From a checkpoint of a small masked image model.
Model: 12.3M parameters, 48-pixel images, encoder arch vit, encoder width 320, decoder width 256, decoder layers 6.
Data: trained on photos of plants and fungi (iNaturalist), 45211 training examples, 39.9 epochs.
Rows from block 3 of the decoder of a small masked image model, named by matrix and row number. Rows with one number belong to one neuron. Each number is 128 + 32 x the weight over its row's rms, rounded and kept within 0 to 255. All counts start at 0. Numbers have three digits each. After the name is the row's rms in percent of the matrix's.
Before each neuron's rows are labels from the 100 images, of 14976, where the neuron reaches its largest size: "top examples" is what is common among them. Only what is clearly more common there than usual is listed. The data: photos of plants and fungi (iNaturalist).
# gate: MLP gate (decoder.3.mlp.gate.weight, 512x256), inputs 128-255
# fc1: MLP up (decoder.3.mlp.fc1.weight, 512x256), inputs 128-255
# fc2: MLP down (decoder.3.mlp.fc2.weight, 256x512, transposed), outputs 128-255

top examples: class Liliopsida
gate.369 135:189130127124127148169172130106092198157128132129255129126156134136128187094129127174132129124127145127191172125137131137184128010128122130172091085126085192137147132125157139124140149128167136129128128123128125119122125063069175128135168130133121121131122208068127135126119130128120129126151029079134109088113101003129123156127222108145124134136127167123126072102133128105132151130127
fc1.369 132:126141169141152183155158139159134119134071128096121121147109191144166159117133177128129146134095127032131127150128130130142101172144128123132147121136115130206110159114129172124171108127113026051081128112128126140126129137129123102124133149114143096129132126143127207174124127106127128118178128120083123128091061107141157133127145128108131103131148127173211127128055124193129127128127
fc2.369 137:144146141132132118137126129130115109128159123044129141126123123131073051109131127133124182128119163127132255176118114101119138129053126128155066069127124128131117129130108139153115068168049114132111129146107132095135084113092126103089127151129106144126128131117031129116096107171054167146122159127109128084128097127121126140128118168127125123126087087121255132077129128147096143123046

top examples: class Liliopsida
gate.453 114:205202152149127146116108128161128139120136130127157195092131128149123151123129120131131140164115166123174151128120118154152133074115126078117128074175103153187118095131119169161120173090129130127130128129128128128127122095122130125166177140134130126126193155128128119127169140099080128205136231093151108124128116138154160126158199130136126000126128076155148154103129145120130121156129
fc1.453 127:126127127126128122155135128139099144156129127141192127136128115129089107178143127255121061137084118120122140121132131123136183167133150103129121133134044126129127151124126164111148004127127063128129128127128128122122125086093081117130060129115116119127137153044128103128064089133121130015164116127127130094069122086119109144131130131137109143092128134133100129118018128127136131128127
fc2.453 129:146138146132129127237115125126125129127119131129142156139125148130112175096126128151114161147123227128126105056123106128138126127128170113091142126127173109128136140134125139175126045131131132129131129133160194128135131174080139122104164169033112130120189128084127128131121128222000162074127116137132122127120080095123005142144155143119100119078120129176119180092085121119128169154137

top examples: class Liliopsida
gate.278 127:118127128130128128128066188125096110134128127147162128130111129128133168128125129148128125125138146128126128079131126133096127105130126189149065150130128130142129124128128128117113067086171195128129128132128129134129132124127141132058146136130127123133211184131128102151131142120154141089169112066129127098140131004126139126126000121131128255116139161120084139205129118108135160131127
fc1.278 133:120129142136129127129049128126122106126126126177127129152124129126105187255192123124090061114226132130116031112127074084121123242114138128141132134134129130159126090129128131128078083123179076123126128125128162166144131130139096136160128125128197191205130127126128133157128128148127126090153196126152129107132125129129127130188091067123096126126127154127135133162121152134125131142128
fc2.278 129:127134124130140104045188128082163120126140129117129130120130128128126111137134120098126173086224115105128124134146168074129137108128114172255140116205120149134162163191123123149129205096122191128128129126126104125126121153146167169147127151152120146125043181107090125133128141078199132135146131122115134178126157136073154104136132071128091082120137098129146186189105129122075124141082

top examples: class Liliopsida
gate.421 112:151125121095124127132144118080126131123133121120134150091099112173118134167151130148126162126049093080172130131123147255097064101128037136175094017126130133172145092138125124155145135115126121138139128128128128128126127126048135093131125157103026192122112189099125122145128139169111102107131115126141128059129181123115121128119131095255114119062130116088141085118157127127113122128120
fc1.421 113:091112132134131136059164190212128130153088128132172128160148145129131160210092145130111162134138199142112131146128182137127194147139213129129173082152121111037086140191132148119124122172114170113078107115128127117121128121117127131054186123125132000126124120142128126132146075123201182176133127124126166127113113220112040063148142131173180120121191116149096135147127103221128135127129
fc2.421 130:099126129125130222167147121138151126127016142124092129124150103137137126128195123128128098129131128115131135128124128117100138117114107121134108132128103124130130127125146099131069128080132116131143128127140129131130189159125128084152125128113129129125109126119127101073129129162103163123035083129112121133232129081158128134070119128124109124093085128053129104086120069122114089129093

top examples: order Asterales; family: Asteraceae
gate.424 113:121122127132128136062121128128188192136127121131128129114126126241122123132041134165000117147051133078175127229069130183127125129129124131161137123116119128122221083126128126127169170131128118100109128125128129131133144128129124130130130125140115126103139126127100131131096042096128132145138130138127128127120148087111115127125184120170128130154100095138040106129093118165118127127009
fc1.424 129:129128128087127120130129128119102132035122135133082125169135145084127142098128072107217120011129089091113099067135161095125137125131096129123093130150167180124118145100125114136155121122125129169130128126128128127127067127122135129127097124118126163133089115125129122113188160196126130071124145127085131171129171107204126132077065122039127110119126200129127113107123130129126107000125
fc2.424 159:130144131128117130128131129128116119128128150125160130128127122129122127178121131133127125125127078128128161149127127129136064141152126118128128115123128151121129126135129120130127129157133086119158122128105084129120140040165165122127144124127117184123087173255255101128127119219149137127088150157126135132069129210106140129129149097130116129184128187133110133130164129123148165129255

top examples: order Asterales; family: Asteraceae
gate.150 134:122123127136128143129117132167138128156102135125101068131142128118128104171124146154075128094147120061068150129153117082163127187126255164212101079127127168102088126150077158079089098171138115066092128106128128131129145103122124127118175108035136111152160111165096129120142067128129129143155182096127197122124127129127130130132184122111124148169144148145129125107130127159083142127088
fc1.150 150:099124121140129025073126142137130125128177137135163129198161131115127136097083127137045128139075209141124136128123216130125167121127128120124126137129122119065131133124129176093093114140058149126120128118128122102126140111196130215133132136183187137049131098128128129137098030126247116163135118130129108124103098179078050127142121182128159097127111118146070152126138104128158126132128
fc2.150 168:121126118135139123180122052129125143128160149177194122127047160128128128142121068129136135118149186137129152128127127097128130124128129175142191130113125126173123156129130130135177103128108150122127123125126128128128119128137147139132127114135133128127122139151145123134128154155097126127250112130204128089134149189179138114147101120170130137137135205081152131211095161128135137192204

top examples: order Asterales; family: Asteraceae
gate.497 145:129127127121127130126141072134151125126146118133128130124138124128061090174170128153131129128137192123131109117130120087127140129103158105223130071141129089136033126131200094091069106079199034150131128138128149122123120168075112119145000117135131135126139123091128127196082112174154124122135078128140164079137051137137115160122116127140120115059173114157114129148103109132159143124128
fc1.497 135:129129131104129102111128126121008131131063087086114123033128130128129187020102140099090124130126132128129127147125052130126128128142121135131099206134126128122147126136125167129127170138128190145143143135128150156152140130115131146127206129126129145153129124128127135124128128130124153137126132109128116124124128082206144129132036172078137238130115125124141128125229131128128127130126
fc2.497 134:128119129128122116131148129118124124124136099050128128130182144130145197098186131124181132101130040126087116169119216110065128127057079118135120206135127099130122131117099095141132128117126123126139129124105106123120115116091088173114037124129113147154129151127201204116137149082136125121057107132128163108128123073141109129112053169130150207085041096114133129133072119128133112131148

top examples: class Liliopsida
gate.64 126:121129136143132169132141162118131129210124158128127132150129133089144089166145132126042125115125132128052142136128121143135108106035129129142099127120204131117124214132129165101125120105144188100127128127128128139155177128235131132133133137140125131140163072217129153131127125132127127087173118131128128197172128125173134101019126131146170146175126095136096103125063105111126143127124
fc1.64 131:127125127127128132124128132196157136118081140128110126114136120144129147130070128129216120123156105119190125155129123102133146114180128154120149148109058085114124074128085114111126127217100128132111128126128127117125125119203136161058094097111130014127122102167128072098194134138128126132149129127109155181130165128129132115128142120122139127148099154120122124124130101121125128128129
fc2.64 147:134137133129122118195210130121125130131141168102165141128119128128137124163128111125095129133088118132117122140154140167130122229098122156175081093133141148112131119168124167127115148122095112131137128139119110140119140113127168122130138188129129162116100163123205176131136124173080130127119134190138128129042047129118109135170134135128128246171166176157123141123190180136191113176156

top examples: order Asterales; family: Asteraceae
gate.415 132:116126154154135147121117123128121125128126129172132122126152095123129065134127121235136056100135127246113166136109127037124146114138064131128082114125121106085124179148126128122161116121155131109113128128128146167173135137143129139244116128134158129128130130102123067120128104121134063128137128109126132125144106139140186189127194089099112000132114137136127121098119177143120122126108
fc1.415 135:141126107120126118128127130114086157126124128128135059123132123114120129112127081129127098132252128174130132128251068004127092124123127132130215128119128058146133120128112090197138127129120122164148128137128130080130128163130177107141067072126158129128127102150130128127204127168032130127126131074128128134131174119071104129121099123129124131138132173156156145180135125104117142118130
fc2.415 148:130132127135149133144129230119109087130158142102054115129131121102154122154128112033129137120136121152128137123161125128088125174117129089102133121120138139129125140125128160128138143107106127126124128129145157128192152117146121128215107129128159141129101118111141128104124122131029128135017135128124117095128139091121121170125128130158124106217099087000127128115208141135128128096121