A small masked image model, trained from scratch.
Model: 12.3M parameters, 48-pixel images, encoder arch vit, encoder activation swiglu, encoder layers 8.
Training: adamw at rate 0.0011, 14100 steps, batches of 128.
Data: trained on photos of plants and fungi (iNaturalist), 45211 training examples, 39.9 epochs.
Rows from block 2 of the decoder of a small masked image model, named by matrix and row number. Rows with one number belong to one neuron. Each number is 200 + 20 x the weight over its row's rms, rounded and kept within 0 to 999. All counts start at 0.
After each neuron's rows are labels from the 100 images, of 14976, where the neuron reaches its largest size: "top examples" is what is common among them. Only what is clearly more common there than usual is listed. The data: photos of plants and fungi (iNaturalist).
# gate: MLP gate (decoder.2.mlp.gate.weight, 512x256), inputs 172-255
# fc1: MLP up (decoder.2.mlp.fc1.weight, 512x256), inputs 172-255
# fc2: MLP down (decoder.2.mlp.fc2.weight, 256x512, transposed), outputs 172-255

gate.101,204,199,203,187,200,203,120,201,207,202,199,204,202,216,181,148,180,196,212,157,200,197,199,200,200,200,207,200,201,206,187,229,197,255,158,204,181,201,197,162,202,200,199,198,167,201,192,133,192,200,201,245,206,201,194,198,202,171,209,170,230,175,196,208,232,200,198,198,169,199,174,231,200,199,161,200,204,186,198,187,198,187,199,200
fc1.101,216,200,149,267,184,195,279,199,151,170,213,201,196,168,201,217,195,225,186,245,202,202,202,200,200,200,199,200,186,189,234,186,225,194,213,193,200,201,193,225,169,193,204,200,205,194,183,195,172,199,193,177,181,192,215,199,215,209,166,200,191,206,199,202,164,200,175,193,200,186,200,184,195,210,248,189,188,193,201,200,179,181,157,200
fc2.101,174,222,202,201,200,197,195,200,241,229,161,200,185,201,215,194,215,226,215,177,196,222,198,200,199,199,201,197,256,189,208,198,171,170,200,209,201,198,183,194,154,210,244,278,200,207,203,198,200,205,202,215,166,198,227,200,211,213,162,199,207,158,201,200,186,225,202,202,200,202,233,199,204,186,200,194,213,232,217,200,231,199,200,271
top examples: order Asterales; family: Asteraceae

gate.364,200,200,258,200,200,200,423,200,200,200,200,200,200,200,200,200,200,200,200,200,200,200,200,200,200,200,200,200,200,200,200,200,200,200,200,200,200,200,250,200,200,200,200,201,200,200,200,200,200,65,200,200,200,200,200,200,200,200,200,200,200,200,200,200,200,200,200,200,200,200,200,200,200,200,200,200,200,200,200,200,200,200,200,201
fc1.364,200,200,200,200,200,200,88,200,200,200,200,200,200,200,200,200,200,200,200,200,200,200,200,200,200,200,200,200,200,200,200,200,200,200,200,200,200,200,200,200,200,200,200,200,200,200,200,200,200,200,200,200,200,200,200,200,200,200,200,200,200,200,200,200,200,200,200,200,200,200,200,200,200,200,200,200,200,200,200,200,200,200,200,200
fc2.364,200,200,200,200,200,200,200,200,200,200,200,200,200,200,200,200,200,200,200,200,200,200,200,200,200,200,200,200,200,200,200,200,200,200,200,200,200,200,200,200,200,200,200,247,200,200,200,200,200,200,200,200,200,200,200,200,200,200,200,200,200,200,200,200,200,0,200,200,200,200,200,200,200,200,200,200,200,200,200,200,200,200,200,210
top examples: order Asterales; family: Asteraceae

gate.412,201,196,208,221,185,221,195,185,194,200,175,169,197,200,199,197,242,197,217,197,200,200,200,199,200,200,201,200,187,200,201,200,199,199,193,196,201,194,198,203,208,200,200,200,200,208,201,200,200,202,202,200,203,194,168,200,179,202,202,225,200,195,199,208,211,199,200,200,197,194,185,200,204,201,199,232,220,198,201,214,200,191,211,200
fc1.412,200,205,242,97,186,205,226,190,185,199,194,244,209,207,199,201,200,168,250,205,169,200,182,199,200,200,195,200,201,205,203,256,185,205,185,195,191,201,200,196,250,211,178,201,195,196,217,191,236,176,221,216,167,207,184,265,200,183,200,201,204,180,201,194,255,203,201,199,219,170,161,225,199,196,201,199,217,201,200,130,200,192,297,203
fc2.412,198,197,194,210,198,201,200,200,228,180,200,198,195,205,253,200,199,202,207,197,202,199,204,199,202,200,214,198,194,189,208,198,173,188,205,258,199,234,200,197,157,208,200,311,198,199,207,227,204,199,167,211,199,203,200,195,226,196,199,198,267,200,202,197,198,200,223,197,200,204,200,209,219,207,209,200,199,193,228,200,220,202,199,260
top examples: order Asterales; family: Asteraceae

gate.169,204,200,189,207,205,201,197,201,198,199,198,202,200,201,199,197,202,217,195,206,343,305,323,233,242,227,199,200,134,198,174,191,198,198,198,201,202,200,197,199,200,199,187,184,202,192,203,197,203,220,202,199,202,200,202,200,207,202,198,199,189,194,205,197,201,190,200,198,200,201,197,199,197,205,207,198,205,201,207,203,200,210,200,187
fc1.169,203,197,198,200,206,201,197,203,198,200,198,208,205,206,196,197,200,197,198,201,325,330,323,249,205,213,203,200,201,197,192,210,192,204,198,202,199,200,166,170,172,204,182,192,196,154,193,196,211,193,207,200,199,200,194,205,204,167,182,195,176,180,202,203,213,192,165,199,176,194,182,194,194,200,199,199,201,204,204,193,203,187,203,187
fc2.169,200,184,197,200,214,200,203,201,200,200,200,200,198,184,203,200,194,164,200,201,28,92,106,200,200,200,199,211,227,194,206,176,175,196,199,201,199,199,199,195,197,200,202,215,203,196,200,200,200,199,206,200,200,199,201,192,200,203,200,201,234,200,195,195,199,199,192,200,200,189,197,166,200,204,223,196,222,198,188,203,200,222,180,216
top examples: class Liliopsida

gate.77,213,206,200,200,196,228,184,200,178,203,206,191,195,265,175,282,200,204,200,189,200,200,200,200,200,200,201,200,201,195,200,199,199,192,173,242,211,201,177,202,210,199,202,200,199,199,191,200,196,198,220,200,198,230,200,208,213,163,200,200,212,275,217,203,199,204,202,131,200,181,189,201,205,198,183,244,164,200,200,200,201,225,208,200
fc1.77,200,201,191,199,195,208,199,203,187,183,162,201,199,201,203,168,190,113,186,213,199,200,200,200,200,200,187,200,200,201,135,204,203,214,193,207,207,183,195,202,176,200,196,200,196,203,192,193,200,201,170,202,200,192,99,193,197,214,201,195,212,216,180,171,198,158,198,201,201,240,196,200,181,188,200,187,195,253,131,200,198,201,199,200
fc2.77,206,194,234,173,196,214,191,270,140,201,222,191,201,183,149,196,167,194,201,179,198,201,197,199,212,201,200,193,203,189,200,198,223,204,179,172,200,188,205,193,223,194,262,201,194,199,202,195,201,176,221,185,215,199,189,216,200,218,222,221,202,195,201,202,205,231,175,199,186,199,160,216,199,237,168,175,201,173,162,200,211,200,207,200
top examples: class Liliopsida

gate.461,212,200,234,172,198,199,226,203,200,200,169,180,199,196,202,200,201,164,200,199,202,201,200,199,200,200,201,200,198,198,198,219,203,160,203,209,208,190,201,200,257,210,291,198,201,193,200,202,202,212,202,209,218,183,184,221,195,200,230,214,159,202,201,197,198,168,216,212,203,282,204,206,209,196,209,198,196,187,158,202,204,203,215,200
fc1.461,200,171,192,199,202,201,223,176,220,182,197,200,199,199,201,200,199,162,193,192,200,200,200,200,200,200,201,200,200,199,208,202,225,182,205,199,200,203,172,201,201,201,200,200,199,195,154,174,267,202,186,198,212,199,167,215,204,200,202,219,202,197,198,156,200,228,210,209,291,200,242,200,197,168,200,204,187,197,204,276,200,164,204,200
fc2.461,166,197,176,192,166,198,188,180,199,218,197,200,207,158,215,223,201,200,199,200,200,201,201,190,205,203,209,201,186,209,201,187,200,242,160,196,184,211,206,179,199,198,197,200,208,212,203,202,171,211,201,200,229,200,207,220,225,195,222,202,205,224,173,177,201,184,197,233,200,204,201,201,187,182,189,217,209,198,164,179,199,221,200,201
top examples: order Fagales

gate.440,205,189,197,202,190,199,184,200,125,186,212,198,194,201,177,187,172,199,202,194,199,200,206,199,200,200,201,200,212,197,191,205,212,205,199,200,201,191,185,217,211,200,208,201,201,187,205,72,191,189,231,197,213,200,201,202,200,200,199,227,201,205,215,195,225,198,197,168,204,212,193,225,230,209,206,198,202,190,200,185,194,222,200,201
fc1.440,197,200,222,201,167,209,194,198,200,199,194,200,216,218,199,188,188,216,224,206,201,185,189,199,200,200,198,200,199,168,257,201,200,160,202,196,208,202,191,182,220,186,235,200,203,202,197,196,206,217,212,219,178,199,218,202,200,150,228,202,206,223,207,200,199,200,221,199,194,208,162,210,187,202,176,205,222,196,200,205,198,203,199,200
fc2.440,206,219,202,205,201,206,194,192,204,183,197,200,205,226,183,207,211,207,200,175,200,201,200,201,201,202,200,198,185,198,214,216,215,171,182,200,204,199,212,200,176,180,200,193,206,241,197,208,312,205,201,243,201,200,205,201,214,162,250,186,201,240,194,229,193,201,180,171,197,226,200,200,199,182,197,211,248,197,208,196,198,212,197,199
top examples: order Asterales; family: Asteraceae; text has "common"

gate.260,201,197,233,229,194,201,162,158,200,202,184,200,201,201,201,206,186,262,208,184,199,199,200,200,202,200,219,200,209,200,217,197,166,199,197,177,201,205,203,174,222,204,211,201,196,198,154,200,202,210,265,201,194,207,250,202,202,164,201,259,224,191,200,213,222,209,202,198,168,170,214,211,218,188,173,211,200,115,212,202,207,217,202,201
fc1.260,221,198,117,213,201,221,200,202,200,150,215,203,191,178,192,194,204,201,190,200,199,199,199,199,200,200,199,200,201,194,168,205,212,210,204,188,200,213,209,200,196,162,200,200,198,199,236,199,146,200,211,237,208,211,200,198,197,229,221,171,201,214,227,202,200,231,198,166,249,201,184,200,176,201,230,200,251,214,200,192,154,199,165,200
fc2.260,127,231,217,175,218,199,203,206,207,204,189,200,176,234,202,207,230,197,189,201,198,214,195,197,194,197,204,200,203,198,193,200,198,202,199,238,201,149,203,208,198,201,201,196,219,225,204,237,203,182,186,199,203,187,181,214,200,202,204,181,180,204,193,197,198,239,204,211,202,204,209,188,177,163,209,202,204,239,213,218,223,194,199,200
top examples: order Asterales; family: Asteraceae

gate.110,200,211,197,201,225,204,149,192,196,197,199,223,206,163,208,209,202,175,201,205,208,203,208,222,200,200,199,200,190,200,200,197,220,203,200,213,218,196,262,199,200,207,196,199,192,217,182,172,210,200,147,184,196,209,174,201,183,155,194,194,273,190,173,191,200,204,269,152,206,240,202,200,186,213,193,216,218,199,202,197,201,200,201,199
fc1.110,209,200,197,200,217,203,180,177,178,193,191,225,201,188,162,181,166,200,191,203,178,163,181,200,200,200,199,201,200,214,207,217,243,206,188,204,214,202,204,190,245,202,203,191,186,205,194,165,226,205,202,209,209,203,199,200,196,200,196,196,339,162,187,199,204,195,225,183,200,269,200,201,198,222,195,200,232,159,205,199,197,196,201,192
fc2.110,200,193,201,224,199,196,162,201,199,202,205,191,210,197,196,205,209,194,208,216,195,198,199,199,206,202,198,199,178,174,184,192,201,180,183,193,209,210,200,223,223,201,193,87,226,182,198,201,205,221,200,211,195,206,198,201,191,226,192,196,240,200,214,200,194,214,198,224,199,111,194,203,206,208,181,180,192,206,187,200,200,234,195,81
top examples: order Asterales