From a checkpoint of a small masked image model: encoder patch size [6, 6], batches of 128.
Rows from block 2 of the encoder of a small masked image model, named by matrix and row number. Rows with one number belong to one neuron. Each number is 500 + 40 x the weight over its row's rms, rounded and kept within 0 to 999. All counts start at 0. Numbers have three digits each.
After each neuron's rows are labels from the 100 images, of 14976, where the neuron reaches its largest size: "place" is the part of the image that holds the peak. Only what is clearly more common there than usual is listed. The data: photos of plants and fungi (iNaturalist).
# gate: MLP gate (encoder.blocks.2.mlp.gate.weight, 640x320), inputs 0-63
# fc1: MLP up (encoder.blocks.2.mlp.fc1.weight, 640x320), inputs 0-63
# fc2: MLP down (encoder.blocks.2.mlp.fc2.weight, 320x640, transposed), outputs 0-63

gate.557:501499505499499500557465499507488502501490508564503503420493501501367500499492496528487494500499487514475520507499501502487485512502500508517538501422501501560506503442502489506500504530508536
fc1.557:448479498574500504506438497497504521500464471500424502455506495525501479502504514503501477516508496492509500495464507501495505517529556361499489499508515515481507505494512514480490493575643548
fc2.557:474500520496505500501502515525499502497494514562258508504506516497503497502499517560480500508484501504505403475508564506499500491501500524503500511484490498508544497492487506491485490499493499
place: top centre

gate.487:498505494423533586507528454567503405551498516566535502499498476502432500529499453498496502503420496501505511502529504498502489582500445549501457501523483569537549531501502499620500502493490501
fc1.487:527604466493499503496530437563439438508501563623572500502497501442498553483494473493519522501479497502497500527499513646501502511488505498502457500506436500513562487501499495504501497470470456
fc2.487:505500496561432494496499499497499500521513501500480501445383444505521489513549502493393487502496459502496497526493500502502481513498441568500571522525500496526501508463500500505495498522492500
place: top left; top right

gate.179:407476494500502494535501449494501502540483498512558518491527446501461492500514502500480479506523438445511501551461501498528498497503442529458488513491506537461579516499546450503368519510502501
fc1.179:475411524500500499520479487501517514514448479505499512585501496499410504411477515524501478500534489485499527566500482502496495504494501636412456496470524506436538489498498414513364518520496500
fc2.179:566502509501473520476464500500504498460494482483445503610447520499493500498456500508496529500543597498506527626512503494463503589499494533433473504472501428500464500518471493524517507505475498
place: centre

gate.630:357500500477500499502500501490501430502500336494503501501501500502507500501500500502500500500500501502503500423502498500501500502500500500499500497500500500500500576501501498500500499501498496
fc1.630:499446500504500500501499501499500486500500373546502499502500495495499499502500500500500500500501499500500500497499453498500501500500500495502500495499501501500487501505501500498500501500500502
fc2.630:498500500499500500500259499511500500499500502446575500501521499506499501498500501502500500500638501505499500500499500498502500530500500506498500499499500500500500500607500500500500500500500500
place: centre

gate.0:473508501538499434503499543501551506591502511484492473502462518535465499466490435427499500466524498494511507510446562493521468540496496478506533485500503508483499505492578502520410504497500499
fc1.0:530502509507501498502501498501508472504516500446336492511465541502534503457502413499488510470494488534488503502495566560504474498509448487494508503540528491501489503498506458544475521502500502
fc2.0:501504497468500517514479500509498528485473498547541503493552494499419502481506482502501518498494478500501495498518505421492530512524536590503491469483495445437509562444497503500502499476502484
place: centre

gate.198:516525491531498498504527493526431502516479575478511439487473512500530458500488483451566509566497578499543490441499534512500506512481501491505541501550499498503445460552493514388568503516501478
fc1.198:499474500521481501500495472619499475507500522502530494504492439501483501502495515520502501508501485507480553477508498512407581501497507505481496499500499488517502500502340509465465421522505502
fc2.198:498506511495499502601501444500500505521498521494476499502477532500492501498478501500497548503553521497510497430502493496502492498502516504500488503497501484495497533479527500485489498480524493
place: bottom centre

gate.189:487504465498572451503501498482506462491505472499510557499501497487495498504503446488451452515515485371619473508448636497594497447493484502580504477508426509472524504552577501497500538496503483
fc1.189:463536484502498501486502488478500506488511337495393502497488504497557497487497490494493497500518522491551498317353488497568515468498491419508494492506497502490496429534609514496501534497511496
fc2.189:483428498497498498500435507497499551499501417499396501498488490504502504490510502499534500487503464503389517496499477498465497497501515469504496499499498500492501496506488509504438513560389608
place: middle left; centre