python train.py --translate=0.06 --method="mae" --loss="mse" --encoder_head_dim=16 --encoder_bias="all" --encoder_layers=8 --encoder_register_tokens=2 --decoder_layers=6 --init="trunc_normal_002" --optimizer="adamw" --eps=1e-06 --epochs=39.9 --final_lr_fraction=0.1 --warmup_steps=2820 --weight_decay=0.0
Rows from block 3 of the decoder of a small masked image model, named by matrix and row number. Rows with one number belong to one neuron. Each number is 500 + 25 x the weight over its row's rms, rounded and kept within 0 to 999. All counts start at 0. Numbers have three digits each.
After each neuron's rows are labels from the 100 images, of 14976, where the neuron reaches its largest size: "colour at peak" is the nearest of a few named colours to the mean colour under the peak. Only what is clearly more common there than usual is listed. The data: photos of plants and fungi (iNaturalist). In brackets: how many of the 100, against the usual share in percent.
# gate: MLP gate (decoder.3.mlp.gate.weight, 512x256), inputs 128-255
# fc1: MLP up (decoder.3.mlp.fc1.weight, 512x256), inputs 128-255
# fc2: MLP down (decoder.3.mlp.fc2.weight, 256x512, transposed), outputs 128-255

gate.55:495491498498500484457534452505500532486501500527533505518499501500473452464481451500501488499494489497501500530499501498517500498483502500439500478499496491500532500500498496495497511550501492511500500500500500501500492496499497500504514498520515496482496459528501496501497496481501504523498499507500505492529511499463501499491509502543496493510474500512505501484511537454500498489502
fc1.55:516496495480497485501513488495498599482498463498512538500514500503494500410514500503500457500447470435508499505502495492521498487468439528467494433458443545430503503481499499502508495500500469542510500526500499510498482500500490473502526504516510500496451501499500522502495498500499518503433501495534503469500498520500457502490572471502494505506490499500537494434594517498545559486500
fc2.55:496492493489498505492472497486448499502473501443532499495555516499499502538498508498529409470499499495497511524498504493536510438484521488502495519548494484512511488494480497468498545484500503499494498500494496529500490523470515500514469506500485496506454532480451499511475498499532496500468485492497492512475484458500612489497561534444500458477492480502505500502510484499511498499441
colour at peak: brown (69 vs 35.6)

gate.502:500499500503501518506524503503493509491555499507513499499495502500520514483500500486507529560514501499500500536502474437539503498453487514527510502543497518457501517499476481617445526494500497500499500499500500499500501496501489452501505487515499499501495480484500499496471529523484516543503601500471491503509500499498481508490494536501476487484475495525512540495499520575495534481499
fc1.502:525527502501500525571503567528476523514500555549566507500498512506549498569485473493489556496499449473498534485499503502496460510489502497507514467500500503496507591508508488500495510532501495495500500500500500503500501496553503398507516465478503436502501496495500523500500500495500500539479503499500500548563558456499511524500503545505498521531498501515473501476571563489499506500500
fc2.502:502505503496500495495478477487507538498512524533501507501518474501526500496494486461500497501493434502500477495498503500512495496479574472470493539454503522499448501507512502466492559458504500500496499499495496495497474470508500480505504478500497480512498490554494483510512501494491505494497505534504491502514466438520504478480482507501472486530501532514458535594503499499553566501498
colour at peak: brown (60 vs 35.6)

gate.256:467500499500500509495492495500520590494496500500516498498476500504477500500492451499503493521457464527517467511501510551501480458460504415542448500499500496499541462491467611498503492503507447484501500472500500500500505490499509503497494471499541556482506505516500499527500500525475506508495512492537481497507471500458498503498569496495492490510494500497490500558488573499500493509500
fc1.256:489495501501502502393497498498507496469510536503467496492475488510490467508552498505495524455493466460527518502500499476502478490531470573543482499505553500500543466498453509476528496515501487495498500479500500504505503516507503505499476615482498512501503502501500493483493499532515523513502487497499516501505547449495500559500471504588476527498499503479501523501541502555478495500499
fc2.256:510499498498500495481523493503532515499501506577475509499497501500501500512471499500501496498479517505501446516500500485530499500505501477499511500503495476520505514498502498500501499510524496500498521514517522511505484490517500503499502491510499496500497505576561506501477524469513503487591498559498494557500561575522521477489500503534555475581504500499493498511484518481519441503573
colour at peak: green (35 vs 6.1)

gate.192:517518501504500459496531511459499499500603493491495484508505489497497498482486510497483477501487472406500491504530514500508447502521512500511497514499529531432530504519475550501499508520504493510503500500500500501504515489496500501491482544541465519555542499493500539478501496524506534498498506500500506472498520453476439513502484439509499556500503495504463500472548510586464549500499
fc1.192:494488472500497500499495509490505492500500497492493483500431510475456463553452506455434521485501527500498493497531501501515477463456502492498493510497530499532518463500442499499501500507486524500503500500500500505505514530501505494497491511494504580470404500497500510503506499503500462551495493464500500499496507525494491502463503498499500495503503495510548496500550500501490489499499
fc2.192:504496507500497505500462475492476469499508466535503499503465500502533505502533573502500499497493557511491498496458501510510499501506512480499516530496498494499502510497498500501522496496499501494501502503496496503497492510465498505505508489498502461498517527518515502524504506470499496489528501471515494483494497539572500498504520500483496548500510501484473503543422497448504552580566
colour at peak: green (63 vs 6.1)

gate.43:532529500501500465494493524467491495490498498500502500498494504502502512501512512508507538479514495500503488497507516496505501484498500505500479500512497505503501505469500536511499500466501476501506500501500502514510502490520516495441500501495500477500524513466485501511500500498469496500500488487508486498551504469500499502490501471491470491496503501500461520491510502501524502508490
fc1.43:498503504507505501526505501481500503497530500506463502500456562516499494499500500505525492496498495506479522469496501496509514520537499500499494532500493501436550437487519508505483479509453499488495500500500501524508503508459513502527503492499509490505528476495500587504438501444496509505531505524500471501416499442481501518500546453479500530432485550409537501471499440464500409500500
fc2.43:504499492493500563528519485450504511471523516509515499496502509501496482481531489476520500494512501532504530502501510500477514541525498555472509503497469495500539436489502486501503499502486503502502500498503498520497463484468527497504526451501501461506499503492515571499483517494524504501494502503514467499454492425484520490512503521473453546509493513348513493499497510500474508486511
colour at peak: green (29 vs 6.1)

gate.14:498498500491500495512491501492496500478497483500503488498469506505501493506516478493496522495528425435514500414529500520527461490536480559498503495494489519497520506504477489499516505517496501500501500501500500504502501479539480461500485510502501521502496497498433608502501511510500498501501492541499525524496553482495561500465498496496496498511499501498500499504516502508495554432458
fc1.14:500500501500500502540501491495498492500500500507509501499468494496479502486438508523507494430528544537446507498500499474493512503537551496497511457499502457501483513544515501478500530484534534503499500501500500529502499483468530505500548505477494425515518503505500438498472500495495461498500435501510497503493497497509554501498502507495509496508492505526523503496478558480500504500500
fc2.14:473476499502502512501540518551498496500478505480428499500514501483501496447496623499498501492505508494477487499508500497500501508500482471514499490517509500502499504502502501500462497485505505537499501500506503507511614500502483496504514506501503512488498476499509505489502497481502497518503498509454506506501503469479497505470506499467508482500496437500485422453503476497422493442493
colour at peak: green (26 vs 6.1)